Rows from block 5 of the text decoder of a small image captioner, named by matrix and row number. Rows with one number belong to one neuron. Each number is 128 + 24 x the weight over its row's rms, rounded and kept within 0 to 255. All counts start at 0. After the name is the row's rms in percent of the matrix's.
After each neuron's rows are labels from the 100 texts, of 14848, where the neuron reaches its highest value: "tokens" is the input token at the peak. Only what is clearly more common there than usual is listed. The data: regions of photos with short descriptions (Visual Genome).
# fc1: MLP up (decoder.blocks.5.mlp.fc1.weight, 512x256), inputs 0-85
# fc2: MLP down (decoder.blocks.5.mlp.fc2.weight, 256x512, transposed), outputs 0-85

fc1.65 098 [155 144  91 120 147  88 102 130 129 137  99 145 100 130  97 129 154 125 151 180 105 131 123 129  94 107 144 156 147 154 110 191 139 134 124 142 158 136  98 109 126 139 162 106 107 103  89 154 115 130 132  75 138 132  97 122  98 114 136 105  65 118 174 160 157 105 149 125 111  98 119 112 149 135 136 135 132 117 160 144 134 144 131 129  80 141]
fc2.65 102 [ 94 141 120 114 100 144 142 129 122 117  89  81 149 131 140 133 123 143 158 158 101 142 121 156 123 107 115 136  87 124 170 101 115  99 112 129  90 112  94 131 147 185 145 132 116 122 153 144 156 120 146 149 150 108 123 146 125 134 140 167 146  99 111 107 111 101 134 146 113 107 118 142 132 147 209 161 164 141 116 160 136 138 158 102 168 134]
tokens: "t"; "o"

fc1.231 102 [120 137 118 157 109 143 167 145 127 161 133 155 147 103 112 117  97 130 154 117 149 105 120 102 177 108 113 166 165 135 132 116 128 123 167 126 144 100  96  99 150 151 135 128 130 134  91 125 135 147 124 119 144 133  95 130 173 128  90  78  81 123 171 119 104 150 149 105 103 144 143 104 120 131 107 112 168 124 131  90  94 114  98 124 120 141]
fc2.231 110 [100 149 148 115 108 130 104 143 165 111 147 124 119 124 114 117  80 139 135 107 181 153 150 131 109 149 138 131 160 156  97  71 144 108 136 122 153 132 111 169  99 139 122 106 137 140 140 112 126 153 128 129 174 128 138 135 160 106 160 120 146 162 121 130 104 108 170  94 158 159 109 145 125 119 163  75 158 108 141 118 160 168 129 160 122  78]
tokens: "t"

fc1.429 096 [113 151 187  84 134  89 148 123 117 123 158  75 139 169 146 126 180 129 121 121 106 118 136 140 148 138 129 128 119 139 149 124 154 139 140  96 109 126 144 145 142 126 124 137  66  80 154  84 111 121 180 129 104  79 111 104 120 131 116 160 165 135 116 132  98  81 129 130 164 133 126 127 151 105 154 111 105 134  77  93 118 174 123 141 168 150]
fc2.429 103 [119 129 161 145 122  99  81 115 117 136 136 134 143 100  95 139 109 146 144 182 153 139 137  92 134 139 115 119 169  91 131 132  84  88 127 138 110 136 160 123 127 163 159 146 147 114 140 123 150  75 116 108 147 144 154 131 147 132 132  99 141 122 123 135 140 126 146 197  89 113 127 138 125 105 104 159  69  87 143  98 128  83 133 100  83 127]
tokens: "p"; "t"

fc1.177 100 [151 121 136 137 127 114 136 139 172 144 148  88 132 139 149  75  93 103  95 123 130 171 140 121 113 116 139 125 164 105 133 134 111  91 124 125 148 133 162 117 109  82 142  64 108 172  71 146 157 142 131 145 125 109 113 138 176 127 134 126  94 145 141 134 105 106 148 117 141 127 148 138 102 144 120  98 140 102 148 119  94 114 127  82 113 167]
fc2.177 094 [115 171 164 141 136 118 114 109 164  95 133 148 110 151  90 113 119 124 160 145 141 111 106 110 108 144 146 112 121 139 141 114 116  95 111 128 145 110 109 147 122 134 135 148 134 125 140  90 128  96 191 123  85 161  55 115 133 138 125 122 140  99 142 130 102 114 100 104 166 123 141 195 115 136 123  93 103  85 121 114 138  91 113 115 157 105]
tokens: "i"

fc1.412 102 [130 107  97 116 100 172 122 126 144 100 148 152 146 120 136 151 192 109 151 136  95 143  84 130 110 100 125 104 133 134 159 150 206 111 132 163 108 122 122 128 151 121 177 114 143 141 149  99 115 119 142 115 138 129 140 112 126 155 112 161 125 133 144  89 125 124 118 142 138 188 122 143 159 151 104 136 202 114  72 105 153 170 106  95 161 132]
fc2.412 103 [180 114 145  97 131 115 125 119 129 155 137 152 123 138 168 156 105 109 114 115 151 141 152 132 139 167 111  72 108 110 155  95 130 138  95 139 113 115 123 118 125 107 110 120 163 156 140 115 116 128 150  70 107 110 137 115 117 120 157  59 104  92 102 152  90  84 157 102 145 133 106  94 139 108 165 155 154 133 101 104 107 114 103 149  89 147]
tokens: "i"; "r"; "b"; "p"

fc1.443 099 [ 98 123 153 182 121 130 135 122 130 105 141 117  99 149 122 116  88 138 116 132 115  77  84  91 113 134  93 119 179 171 112 171 122 158 120 141 137 122 126 138 124 105 145 161 135  98 117 126 118 106 138 149 144 134 131  95 155 153 119 136 109  81 116 140  90  89 100 125 128 114 121 135  98 133  96 114 133 183 114 173 120  80  98 109 151 168]
fc2.443 098 [132 135  62 138 106 131 126 116 113 124  95 116 100 135 146 114  82 102 140 135 101 142 141 128 101 105 106  79 112 131 137 128 166 171 145  89 138 147 140 143 135 115 131  91 115 138 160 155  75 107  83 151 116 127 139  97 113 126 136 103 109 162 130 113 154 157 122  75 114 125 139 108 141 117 135 138 146 103 114 108 114 127 155 110 152 124]
tokens: "g"; "b"

fc1.26 103 [145 141 165 117 157 125  95 123 139 142 175 111 117 149 131 135 153 100 115 153 132 129 137 112  98 111 103 140 155 118  83 104 124 137 122 117 120 101 114 136 150 182  98 117 164 166  81 130 126 151 122 119 171 106 140 154 129 138 133 148  91 137 114 118 126  95 111 163 127 117  96 147 114 159 168 134 112  82 154 104 102 130 111 115  91 107]
fc2.26 098 [159 114 119 146 132 145  89 133 111 128 145 146 164 101 136 112 140 103 104 146 123 129 130 142 130 109  94 112 113 134 131 126 147 132  61 116 135 122 148 117  86  97 116 177 172 116 118 122 134 166 129 119 152 158 135 170 132 128 127 140 125 176 115 138 116 148 157 123 174 143 149 176 117  89 134 128 130 121 108 141 121 119 114 130  95 161]
tokens: "g"; "s"

fc1.114 104 [143 120 131 144 112 101 116 137 120  90 116 161 136 123 139 142 122 110 163 177 185 158 146 181 142 193 155 122  68 133 147 162 128  98 108 130 112 110 124 116 142 134 125 178 129 149  86 140 175  92  80 137 119 110 118 136 132 117 169 163 132 151 118 117 137 104 133  96  75 124 107 137 120 113 117  88 122 162 121 104 153 121 105 150  86 111]
fc2.114 096 [122 122 111 121 151 138  97 119 139 131 133 108 163 100 148 150 160 120 150  94 143 153 110 158 142 119 124 144 149 156 121 132 103 174  95 100 105 120 128 119 120  82  98 130 106 140 156 173 153 138  91 121 106 120 150 106 146 130 155 125 124 124  93 122 137 169 135 137 108 149 138 138 199 103 150 144 113 119  91 123 114 106 135 124 132 150]
tokens: "h"; "m"

fc1.502 103 [123  91 124 108 117 144 176 107 147 138 127 121 118 129 134  75 125 142 113 144 172 133 145 133 160 149 143 154 119 113  91 184  91 129 114 118 138 131 139 125 131  94 146  92  65 128 151 113 102 101 169  85 119 134 131  82  97 137 118 157 110 178 133 119 156 118 155 136 165  67 108 141 156 148 130 144 133 111 157 148 137 145 116 158  79 143]
fc2.502 104 [135 124 157 155 105 105 109 129 106 120 139 109 142  90 158 144 133 116 133 106 164 152 138  89 149 126 105 142  90 114 121 156 158 149 103 114 137 147  90 107 111 102 115 127 113 162 120 161  85 119 102 181  92  84  90 146 129 141 111 143 117 114 134  86 113 121  91 116  99 125 149 137 130 117 115 139 173 160 105 148 143 117 210 139 120 114]
tokens: "p"; "e"; "l"

fc1.275 111 [120 126 143 145  72 135 108  96 130 118 101 143 115  85 109  83 113 127 143 184 172 165 130 110 129 122 173 121 127 113 115 131 109 135 136 142 122 138 100 135 127 133 101 124 104 129 141  94 143 122 125  76 213 111 116 152 131 106  89 134 123 154 129 140 146  84 133 182 150 188 159 117 129 163 113 153 129 155 132 131 122  71  98 134 105 145]
fc2.275 112 [104 159 111 108 108 144 174 147  95 151  78 124 129 181 128 100 109 154  96 109 137 156 172 119 164 172 128 130 101 128 125 165 128 145 116 142 145 146 162 116 107 112 123 130 108 164 133 131 140 155 163 101 163 131 126 100 133  98 174 119 115 120 124 148 103 162 149 149 144 128 147 149 103  87 137 102 152 150 114 131 111  68 112 159 138 166]
tokens: "n"

fc1.135 094 [128 160 107 135 138 148 159  94 121 115 121 139 137 106 123 105 121 122 163 152 129 148 152  70 132  91 118 162 115 144 125  83 124 156 168 142 137 125 129 149 156 146 140 112 137 132 114 200 121 153 104 146  89 163 151 120 116  80 179 141 111 153 116 149 102 150 123 159 114 108 157 118 165 162 111 131 122 168 107 150 129 178 119 164 104 120]
fc2.135 099 [128 162  44 152 123 112  94 151 150 148 119 143 154 133 101 122 121 154 113 138 161  84  99 163 107 110 142 137 101 112 174 166 180 151 133 146 140 115 109 114 110 133 150 117 162 145 114 136 154 117 123  80 114 171 100 130 148 172 123  98 162  95 152 142 115 127 104 123 110 127 122 181  85 135 173 121 129 145  91 149 125 142 149 115 138 105]
tokens: "n"; " "

fc1.220 097 [155 111 103 149  95 124 153 124  93 117  92 115 138 149 138 107 136 159 126 132 135 117 126  96 152 165 118 161  93 168 127 144 115 163 128 135 124 135 100 148 102 140 137 146 139 150 164 174 119 153 120  99 103 116 122 103 152 135 118 104 125  96  79 135 140 143  90 102 129 101 113 140 101 126 135  73 109 159 114 136  96 122 130 143 146 146]
fc2.220 090 [109 150 128 136  49 119 108 118 114 166 120 138 149 140 121 150 138 117  91 164 121 130 127 154 119 126 111 175 127 104 128 148 169 159 130 110 130 137 114 127 177 164  83 104 159  60 125 159  84 149 122 123 148 152 158 105 163 104 137 130 186 131 136 120 100 146  88 137 137 101 112  99 129 138 126 140 144  93  89 127 118 104  91 121 145 139]
tokens: "t"; "<end>"; "i"

fc1.5 092 [106 100 128 121 123 116  96  93 106 104 133 133 119 152 103 143 127 102 115 171 115 126 110 126 136 107  77 124 118 148 128 161 124 169 142 136 175 141 123 114 181 150 144 177 159 141 114 152 152 107 100 131 105 114 147 137 143 119 132 109 153  97 115 130 165 106 118 122 109 132 145  91 129 118 142 153 103 123  96  93 111 102 135 144 129 137]
fc2.5 092 [112 128 114 150  87 119 148 101 123 147 107  97 127 133 121 132 127 110 139 111 141 111 113 122 120 129 128 127 113 151 102 125 158  97 101  98  99 139 155 174 160 161 165 113 140 125 143  94 125 114 113 129  81 142 128 135 194  99 131 101 108 100 114 134 133 119  78 135 168 131  78 132 141 114 106 141 133 134 104 152 104 111 146 144 143 157]
tokens: "g"; "y"

fc1.318 108 [129 167 120 102 155 121 114 148 170 117 109 105 124  97 107 113  84 119 131 138 148 136 158 172 128 166 113  83 137 108 109 133 167 110 122 121  52 167 141  88 105 147 163 125 114 107  77 108 116 129 143 144 117 102 158 152 125 156  91 160 141 139 144 107 124  98 126 102 138 127 149 131 144 159 152  87  96 118 122  95 171  94 120 130 122 169]
fc2.318 106 [ 79 120 108 163 120 139  60 120 130 169 120  81 122 116 128 129 101 143 151 125 140 117  98 139 135 127 113 131 117 151 120 134 164 148  68 125 131 113 116 122 156 123 109 116  98  96 108 155 118 142 155 136 108  95 126 135 183 110 159 120 147 133 121 145 159 152 130  79 135 161 139 107 146 122 131 146 149  95 119 138 129 130 142 131  83 197]
tokens: "g"

fc1.126 095 [122  96 160 151 102 148 124  79 172  87 105 129 134 159 164 132 144 119 110 178 184 126 153 141  97 142 139 178 123  69  92  94 111 124 107 114  93 125 138 117 160  91 101 141 102 142 155 132 131 141 137 169 134 121 101 171 155 106 134  77  98  96 122 123  91 121 113 134 122 123 128 118 141 107 191 147 150 131 154 134 109 181 125 100 147 172]
fc2.126 096 [142 140 127 138 142 149 131 119 101 100 122 148 106  76 126 125 142 148 126 119 106 121 149  80 146 124  81 134 184 100 119 116 143 157 136 142  86 133 103  76 154 137  79  98 151 135 153  91 137 100 143 123  70 153 151 124 132 158 103 135 135 148 122 113 144 166 136 131 119 156  80  89 115 141 134 152 104 135 154 137  93 107 114 149  90  75]
tokens: "h"; "o"; "c"

fc1.297 098 [150  83 184 126 107 106 114 111  78 133  88 130 125 150  80 167 106 134 130 106 122 114  93 122 143 125 157 124 114 131 136 176 127 152  97 161 127 103 184 135 153 101 108 164  71 155 110 142 144 163 136 119 131 105 138 166 161 144 142  97 134 121 161 145 127 118 108 130 122 120 124 114 164 140  82 188 110 132 140 118 107 153 129 145 133 108]
fc2.297 099 [122 143 128 139 112 121 118 143  86 137 153 109  87 130 182 130 110 132 109 161 157 144 132  79 136 101 125 138 117 103 129 116 116 119 175 146 106 123 171 153 162 148 171 129 151 150 159 102 103 119 108 122 127 114 127 117 166 165 125 135 127 110 141 143 164  93 142 130 145 127 129 176 124 159 141 129 117 129 142 150 125 120 164  91  93 117]
tokens: "p"; "w"; "d"

fc1.386 094 [ 85 113 127 105 143 119 126 132 137 103 131 106 139 153 169 141 141 141 151 169 112 184  82 153 118 135 116 195 123 112 126 132  46 104 110 124 136 113 113  60 118 126 153 146 138 106 125 102 130 190 132 126 118 127 139 140 165 119 140 159 103  89 146 159 160 107 151 151 108 118  99 132 119 151  78 120 118 145 120 105 153 141 132 107 127 124]
fc2.386 090 [176 162 144 112 106 129 147 144 153 192 143 143 107  80 107 135  93  74 155 110 116 132 121 145 113 155  86 151 157 134 108 136 118  99 138 128 138 155 149 118 153 104 115 116 134 127  96 145 178 111 135 106 129 143 150 117  91 134 162 119 154  95 122 133 131 138 114 115 147 126  77 141 142 101 143 136 132 141  97 142  98 134 119 136 131 138]
tokens: "h"; "i"

fc1.393 108 [151 126  99 133 148 144 198 123 111 126 119 108 154 117 123 114 143 142 103 144 117 103 156 116 107 126  90 133 166 114 114  86 121 127 165 120 112 132 121 131 146 107 120 144 126 132 122 118 132 126 136 148 122 112 176 136  80 128 151 145  88 148 155 139 156  98 123 134 120 105  97 141 114 135 107 135 158 186 156 116 157 114 123 111 139  92]
fc2.393 104 [149 131 137 122 160 118  90 121 126 104 159 131 117 109 140 127 134  90 102 125  74 130  84 155 107 131 164 136 133 119 138  93 143 125 151 112 132  68  92 145 127 135 119 115 138 181 109 176 111 124  99 119 124 135 167 130 137 157 124 128  89 129 131 127 145  96 128 136 113 188  89 112 156 141  99 106 113 124 138 157 191 131 137 119  66 141]
tokens: "i"; "b"; "w"

fc1.219 100 [120 138 115 112 117 146 158 138 141 156 156 105 138 140 126 122 124  96 138 163 175 159 138 112 111  85 120 131  93 150 123 136 112 103  92  82 117 113 155 135  86 135 108 144 121  91 136 112 142 128 117 122 119 129 157 112 134 122 154 150 126 138 121  71 135  92 131 140 108 160 132 123 139 150 122 150 141 152  87  91 138 130 151 132 158 140]
fc2.219 096 [120 106 152 146 130 132 165 109 125  94 124 134 112 131 154 145 123  85 120 118 111  80 132 107 153 165 125 126 144 128 103 159 163 109 102 148 126 135 125 120 128 140 122 123  92 121 102 108 146  92 104 147 160 137 126 109 168 148 153 176 104 100 141 109 124 117 146 109 134 125 165 119 121 170 150 167 145 123 178 129 129 160 152  96 114 118]
tokens: "n"; "i"

fc1.473 108 [131 122 170 132 103 137 150 152  89 122 115 123 126 103  91 142 104  59 145 143 123 136 131 108 133 134 116 158 144 165 121 140 148 126  89 150 117 184 107 112 118 161 123 134 157 158 164 146 104 108 128 131 158 165 136  91 119 111 114 128 151 140 125 157 151 105 102 131 113 131 135 147 163 190 116 143 102 119 190 131 161  65  84 142 137 129]
fc2.473 115 [149 146 141 128 123 134 139 130 109 148 145 133 126 121 148  95 136 129 161 121 115 113 152 146 174 123 134 120 140  94 149 132 148 111 110 118 110 102 127 108 182 146 128 125 132 149 137 118 143 140 100 119 123 137 136 158 134 130 157 103 146 134  73 125 107 169 143 111 112 108 110 122 138 155 123  93 126  95 169 121 121 155  91 122 157 119]
tokens: "i"; "e"

fc1.276 098 [142  99 109 127 162 169 141 124 142 109 110 148 129 103 121 142 135 111 136  94 152 115 143 153 128 157  97 154 131  59  98 202 108  96 137  97 107 153 134 141 154 124 133 106 127  93 161 109 103 138  86 108 143  76  98 156 106 150 150 150 104 125  96 167 139  95 100 134 110 113 133 161 156 149 142 136 136 129 109  93  97 160 122 127 123 131]
fc2.276 102 [129 122  93 167 116 157 185 144 124 139 103 142 149 108 108 101 115 144 133 146 113 147 139 122 155 113 138 141 141 118 171 140 136 148 129 112 109 123 145  75  93 107 150 137  79 132 132 113 118 142  99 101 127 113 164  90 142  93 110 136 122 148 124  98 174 137 105 109 159 108  49 122 139 133 133 114 170 160 106 118 159 118 130 183 150 138]
tokens: " "; "v"; "h"

fc1.218 111 [152 104 114 114 140 113  98 181 133 148  91 117 107 122 106 118 114 185 117 146 108 110 127  97 117 151  95  94 101 127  97 150 159 147 103 123 151 114 165 152 120 116 117 118 125 140  83 156 116  94 131 117 132 143 132 152  90 121 106 122 148 150 127 151  79 119 155 154 104 125  53 122  87 113 101 146 151 148 127 138 123 103 152 163 149 139]
fc2.218 103 [172 141  92  78 126 135 130 138  94 150 109 133 104 125 143 143 109 135 154 114 120 107 171 154 131 146 143 129 126 152 143  97 130 112 176 101 102 180 128 156 116 145 103  99 136 119 133 127 138 144 140 112 105 106 129 113 129 101  81 145 143 152 130 115 128 143 105 143 136 131 150 126  97 122 134 118 179 124 154 152 124 133  86 126 160 136]
tokens: "p"; "c"; "s"; "t"

fc1.505 110 [126 164 149 140 110 120 134 171 160 115 125 141 108 111 127 120  88 104 116 118 142 147 111 117  89 139 124  81 132 125 137 154 154  86 130 143 187 165 129 152 126 125 146  92 144  93 136 107 123 158  97 140 110 127 138 140 121 157 134 172 144 119 100 129 102 150 128  99 108 170 152 166 125 148  84 108  95 121 127 109 128 110 131 108 165  87]
fc2.505 106 [132 158 123  70 129 100 174 107 104 146 127 155 123 136 168 157 117  98 123 118 125 115 115 113 114 132 143 124  89 126 101 152 100  91 140 135 160 126 122 167 169 112  80 124 179 135 115 134  82 145 141 176 108 147 111 127 110 144 155 162 106 119 135 122 122 107 102  86 132 128 146 121 116 122 140 114 110  67 141 142 128 135 124 109 155 116]
tokens: "i"; "n"; "g"; "d"

fc1.312 095 [102 140 124  84 110 121 117 139 130 136 124 159 151 137  80 119 113 117 193 122 127 114 175 164  99 146 161 143 137 100 110 123 130 108  96 104 134 130 173 164 101 148 105  53 138  96  58 152 135 123 110 112 103 151 104 132 122 127  70 154 146 134 161 174  86 132 126 172 101 126 104 140 109 136 174 134 119 148 117 156 166 152 145 141 121 138]
fc2.312 097 [123 149  98 140 122  94 121 149 126 162 134 137 165 110 155 105 139  98  90  91 139 130 109 106 117 192 162 115  74  90 129 139 177 114 112  88  86 141 173 105  63 133 123 119 134 109 143 121 107 123 140 113 140 139 181 130  80 117 171  99 173 115 129 120 126  86 159  96 137 120 138 116 152 133 129 146 148 118 154 109  92 113 115  83 112 116]
tokens: "p"; "e"; "r"; "f"

fc1.461 097 [155 117 113 143 123 105 140 109 146  88 167 135 121 129 130 146 134  69 166 141 135 133 141 158 129 111 134 126 163 143 109 122 148 165 117 123 111 149 171 109 166 153 169 123 161 136 151 108 115 162 106  88 143 102 115 159  96 128 135  81 173  98 167 122 161 131 126 152 104 106 135 122 111  92 110 132 114 126 113 117 107 147  85 155 105 132]
fc2.461 116 [103 115  91 144 149 129 110 111 119 146 162 119 113 115 105 110 124 136 125 129 149 109 124 123 141 112 129 135 114  75 155 120 127 182 116 103  93 143 141 141 107 119 116 137 117 115 137 120 155 139 120 125 114 130 117 120 117 137 115 108 136 197 170 111 164 100 166 133 101 127 104 160  85 118 171 141 100 101 103 151  62 163  88 154 172  80]
tokens: " "

fc1.349 103 [138  56 128 188 111 115 127 108  80 135 121 116 170 128  92 117 100 138 127 102 109 109 135 120  99 145 122 143 170  89 119 159 104 108 138 115 126 176 129 119 114 103 137 131 116 174 116 139 103 146 121 139 103 168 147 116 129 112 132 107 131 114 149  86 151 131 113 148 125 127  97 132 113 138 130  64 157 130 153 127 155 119 134 102 168 149]
fc2.349 094 [144 164 169 138 131  82 123 109 131 197 143 106 103 156 148 117 163 146 160 129 170  91 130 144 151 102 102 156 149 147 123  88 106  95 158 134 150 134 111 137 119 119 147 120 109 127 164 119 126  79 160 115 154  91 142 110 145 103 148 116 167 109 117 153 114  93 138 156 140 114 123 149 144 123  89  99 137 119 144 118 145 137 100 111 167 119]
tokens: "i"; "e"; "o"

fc1.281 093 [102 105 135 114  95 116  70 114 135  94 106  92 133 136 138 154 117 119 154 116  91 119 136 122 161 149 101 118 139  91 138 138 104 152 109 146 105 163 147 151  85 126 129 153 130 117 132 134 107 119 138  99 144 135 105 115  99 125 101 147  98 112 145 129  82 161 150 127 170  85 135 147 147 131 174 173 128 149 146  93 123 149 124 157 109 118]
fc2.281 088 [144  95 183 112 100 141 129 133 136 112 194 111 156 104 152 148 125 134 116 108 129  93 129 153 125  92 164  89 125 152  92 150 137 151 146 152 115 107 118 131 139  98 164 171 142 135 141 128 132 116  93 127  96 146 103 136 122 109 132 133 100 109 113 126 133 147 147 152  71 144 150 138 138 106 164 107  90  91 147 123 159 116 101 136 131  89]
tokens: "n"; "f"

fc1.332 110 [131 109 136 148 121 115 147 164 111 135  86 133 142 139 107 114 119 112 172 131 108 166 117 116 113 157 109 114  87 132  94 103 169 150 122  97 122 124 168 122 122 162  76 176  84 149 137 130 149  87 109 134 121 137 139 163 136 138 130 166 100  93 147  70 106 157 125 174 142 138 147 108 125 116  97 132 136 117 125 153 122 104  98 129 106 126]
fc2.332 098 [160 126 177 113 161 149 165 145 103  92 149 124 134 146 124 170 126 112 147 106  93 146 164  87  75 102 123 153 114 122 137 101 107 174  91 137 157 118 122 148 141  81 136 151 139 162 104 113  94 133 133 162 156 118 141 113 166 150 140 106 137  98 121 155 118 121 105 135 147 115 140  77 119  98 125 120 150 138 100 112 102 143 126 131 156 141]
tokens: "g"; "d"

fc1.228 093 [113 129 115 122 165 109  89 117 126 146  85 130 160 122 131  98  86 185 111 141 172 133  91  90 153 158 181 162 115  98 142 124 113 131  96 127 129 128 111 109 132 121 113 151 131 119  84 124 170 110 134  75 138 101 124 126  93  98 117 134 110 131 100 120 155  93 102 103 142 161 119  91 119 113  96 128 157 119  99 124  95 127 176 114 120 156]
fc2.228 091 [144 121 115 121 128 171 185 145 139 150 134  95 147 136 146 106 129  95 107 114 157 111 149 122 120 120 117 117 161  89 147 112 176  91 165 108 105 157 122 160 121 141 127 111 142 109 164  94 101 153 107  90 155 135 154  92  80 148 134 110  88 133 133 107 135 140 109 125 110  71 126 107 156 151 146 138 135 126 136 102 106 109  82 106 157 113]
tokens: "n"

fc1.105 105 [128 149 125 155 124  88 149 117 145 161 122  96 104 134 135 149 124  95 112  82 137 140 154 143 184 112  75 111 111 141 154 150 166 124 130 109 155 173  84 122 149 103 111 121 160 162 147 149 174 115 115 120 136 151 150 142 126 152 113 119  99 115 175 145 134 133 142  73 143  99 159 108 131 116 154 117 136 143 158  90 153 126 177 174 111 181]
fc2.105 107 [111 147 109 202 127  97 108 106 138 135 137 139 141 154 109 140  93  89 128 138 121 143 138 153 146 102 117 145 141 137 150 153  96 154 123 111 154 113 159 153 130 118 137 129 125 116 125 129  94 168 121 132  77 144 123 106 122  74  80 151 129 106 116  65 164 168 108 130 121 130 137 100 133 130  97 112 154 162 124 125 154 118  64 170 123 117]
tokens: " "; "c"

fc1.395 110 [128 141 105 113 123 137 156 173 109 124 121  88  91 138 120 145 125 118 100 113 128 110 175 145 108  95 164 149 135 141 118 114 103 124  97 106 148 141 100  84 118 151 136 113 107 126 133 140 107  84 172  96 110 112  84 136 100 132 159 120 149 135 181  96 158 157 132 116 154 122 129 107 183 195 127 122 110 148 121  93 136 138 103 141 106 138]
fc2.395 105 [137 141 152 138 103 188 165  71 106 126 166 128  96 118 113 163 133 121 123 111  94 119 161 152 124 120 134  96 106 129  96 112 123 143 104 118 160  95  94 129 117 105 131 143 129 129 112 132 168 130 152 119 152 129 119 157  91 133 144  95 119 127 126 122  82 137 142 117 120 119 122 142 140 156 146 155 101 123  99 147 113 103 136 126  60 128]
tokens: "p"; "d"; "b"; "f"

fc1.421 099 [145 110 174 168 140 142 174 165 154 102 155 136 160 130 164 119 118 123 104  84 129 123 145 114  86 152 136 147 176 127 175 156 168 181 131 136 131 121  79 108 145  90 115 139 107 141 118  77 160 126 118 121  93  74 113 116  97 121 147 108 134 115 110 145 176 157 106 110 130 155 131 103  85 181  96 135 113 116 129 140 150 135 117 147 123 156]
fc2.421 100 [119 143 120 141 116 150  83 125 103 114 121 133 146 113 180 141 140 148 147 135 123 169 153 106 141 129 152 147 146 132 129 137 149 141  87 104 125  89 108 174  91 136 137 141 140 138 115 153  76 121 162 100 143 149  87 130 128 164 118 142 123 112  91 133 105 146 131 145 113 134 146 109 118 109 153 124 160 113 135  95 170 107 104 110  96 119]
tokens: "g"

fc1.83 086 [163 133  91 139 131 134 116  81 131 117 161 117 133 124 123 131 121 166 122  95 153 107 144  93 129 165  95  89 117 139 137 138 152 131 117 125 145 135 117 137 109 124 166 148 122 123 104 154 157 129 121 104 126 136 145 109 127  93  93 167 119 114 109 149 147 149  87 122 123  95 105 150 124  96 110  86 135  80 122 127 119 141 189 136 123 107]
fc2.83 087 [169 147 127 157 168 111 147 173 122 111 162 130 154  79 138 137 134 120  97  91 137 149 135 118 134  87 124 127 121  89 164 139 133  65 159 127 142 102 143 163 122  98 144 118 145 153 165  94 120 130  82 120 160 126 102 117 124 129 105 138 167 101 132 149 144 113 151 132 142 129  92 172 119 113 158 128 108 117  91 149 146 127  99 135 104 102]
tokens: "n"; " "

fc1.186 088 [ 95 177 143 120 117 168 135 106 121 113 114  91 160 137 163 137  95 145 103 121 128 106 120 171 134 138  93  84 140 112 116 153 128 142 160 118  99 112 190 126 148 150 103  77 105 124 135 117  97 162  97 140 112 118 130 144 142 155 167 143 116 144 105 125 155 100 147 112 120 133 165 151 167 133 119 152 131 130 116 130 145 117 117 108 169 154]
fc2.186 092 [ 92 131 144 140 167 129 112 117 165 127 127 129 127 124 141 133 113 114  98 107 139 107 111 120 126  88 118 142 121 119 110 133  88 133 151 191 114 104 126 102 134 119 120 155 131 157 104 136 111 142 123 145 119 148 129 139 114 135 164 116 141 111 147 108 136 117 121 173 131 131 165 157 116 103 137 144 106 134 145  92 112  83 128 136 136 173]
tokens: "t"; "e"

fc1.9 085 [107  98 133 114 135 158 156 123 111  91 112 123 133 126 130 168 137 160 131 150 118 142  92 123 117 131 129  80  98 191 150 176 168 118 136 123 127 171 174 119 120 158 129 110 173 107  78 133 118 152 142 106 107 110 153 128 114 154 142 161 109 132 130 167  45 160  98  80 139 126  85 180 153 119 139 175 108 112 113 119 131 135  68 109 118 114]
fc2.9 089 [153 123 132 151 113 121 105  93 119 123 114 127 135 159 127 117  90 145  94 181 133 139 112 156 191 119  90 167 128 127  80 130 120 110 157 129 150 134 152  94 161 106 149 114 130 113 150 114 133 129 157 160  79  99 136 138  76 121 147 159 135 106 119 132 146 145  75 129 110 140 155 130 130 120 110 139 131 147 159 140 100 114 179 142 149 148]
tokens: "g"; "c"

fc1.389 112 [108 128 112  80 164 140 136 132  86 100 114 124 115 101 126 136 119 107 110 194 142 108 120 123 130 138  89 108 181 148 102 146 167 103 157 122  90 123 136 140 152 134 122 159  94 170 123 147 140 122 120 119 124 140 109 139 140 143 139 148 127 142 100 142 155 117 168 167 108 101 124 159 120 144 101 189 175 149 155 141 139  85  99 160 118  96]
fc2.389 101 [151 108 134 110 140 136 160 115  94 105 146 175 173 140 152 116 150  79 112 132 106 108 122 125 149 118 142 120 150 123  90 115 144 101 145 109  91 140 147 129 121 119 122 133 142 120 110 128 143 164 133 115 119 159 116 105 127 137  90 122 139 138 118 164 163 110 157 137 113 150 112  97 182 150 122 136 140 146  99 145 155 176 119 121 115 122]
tokens: "i"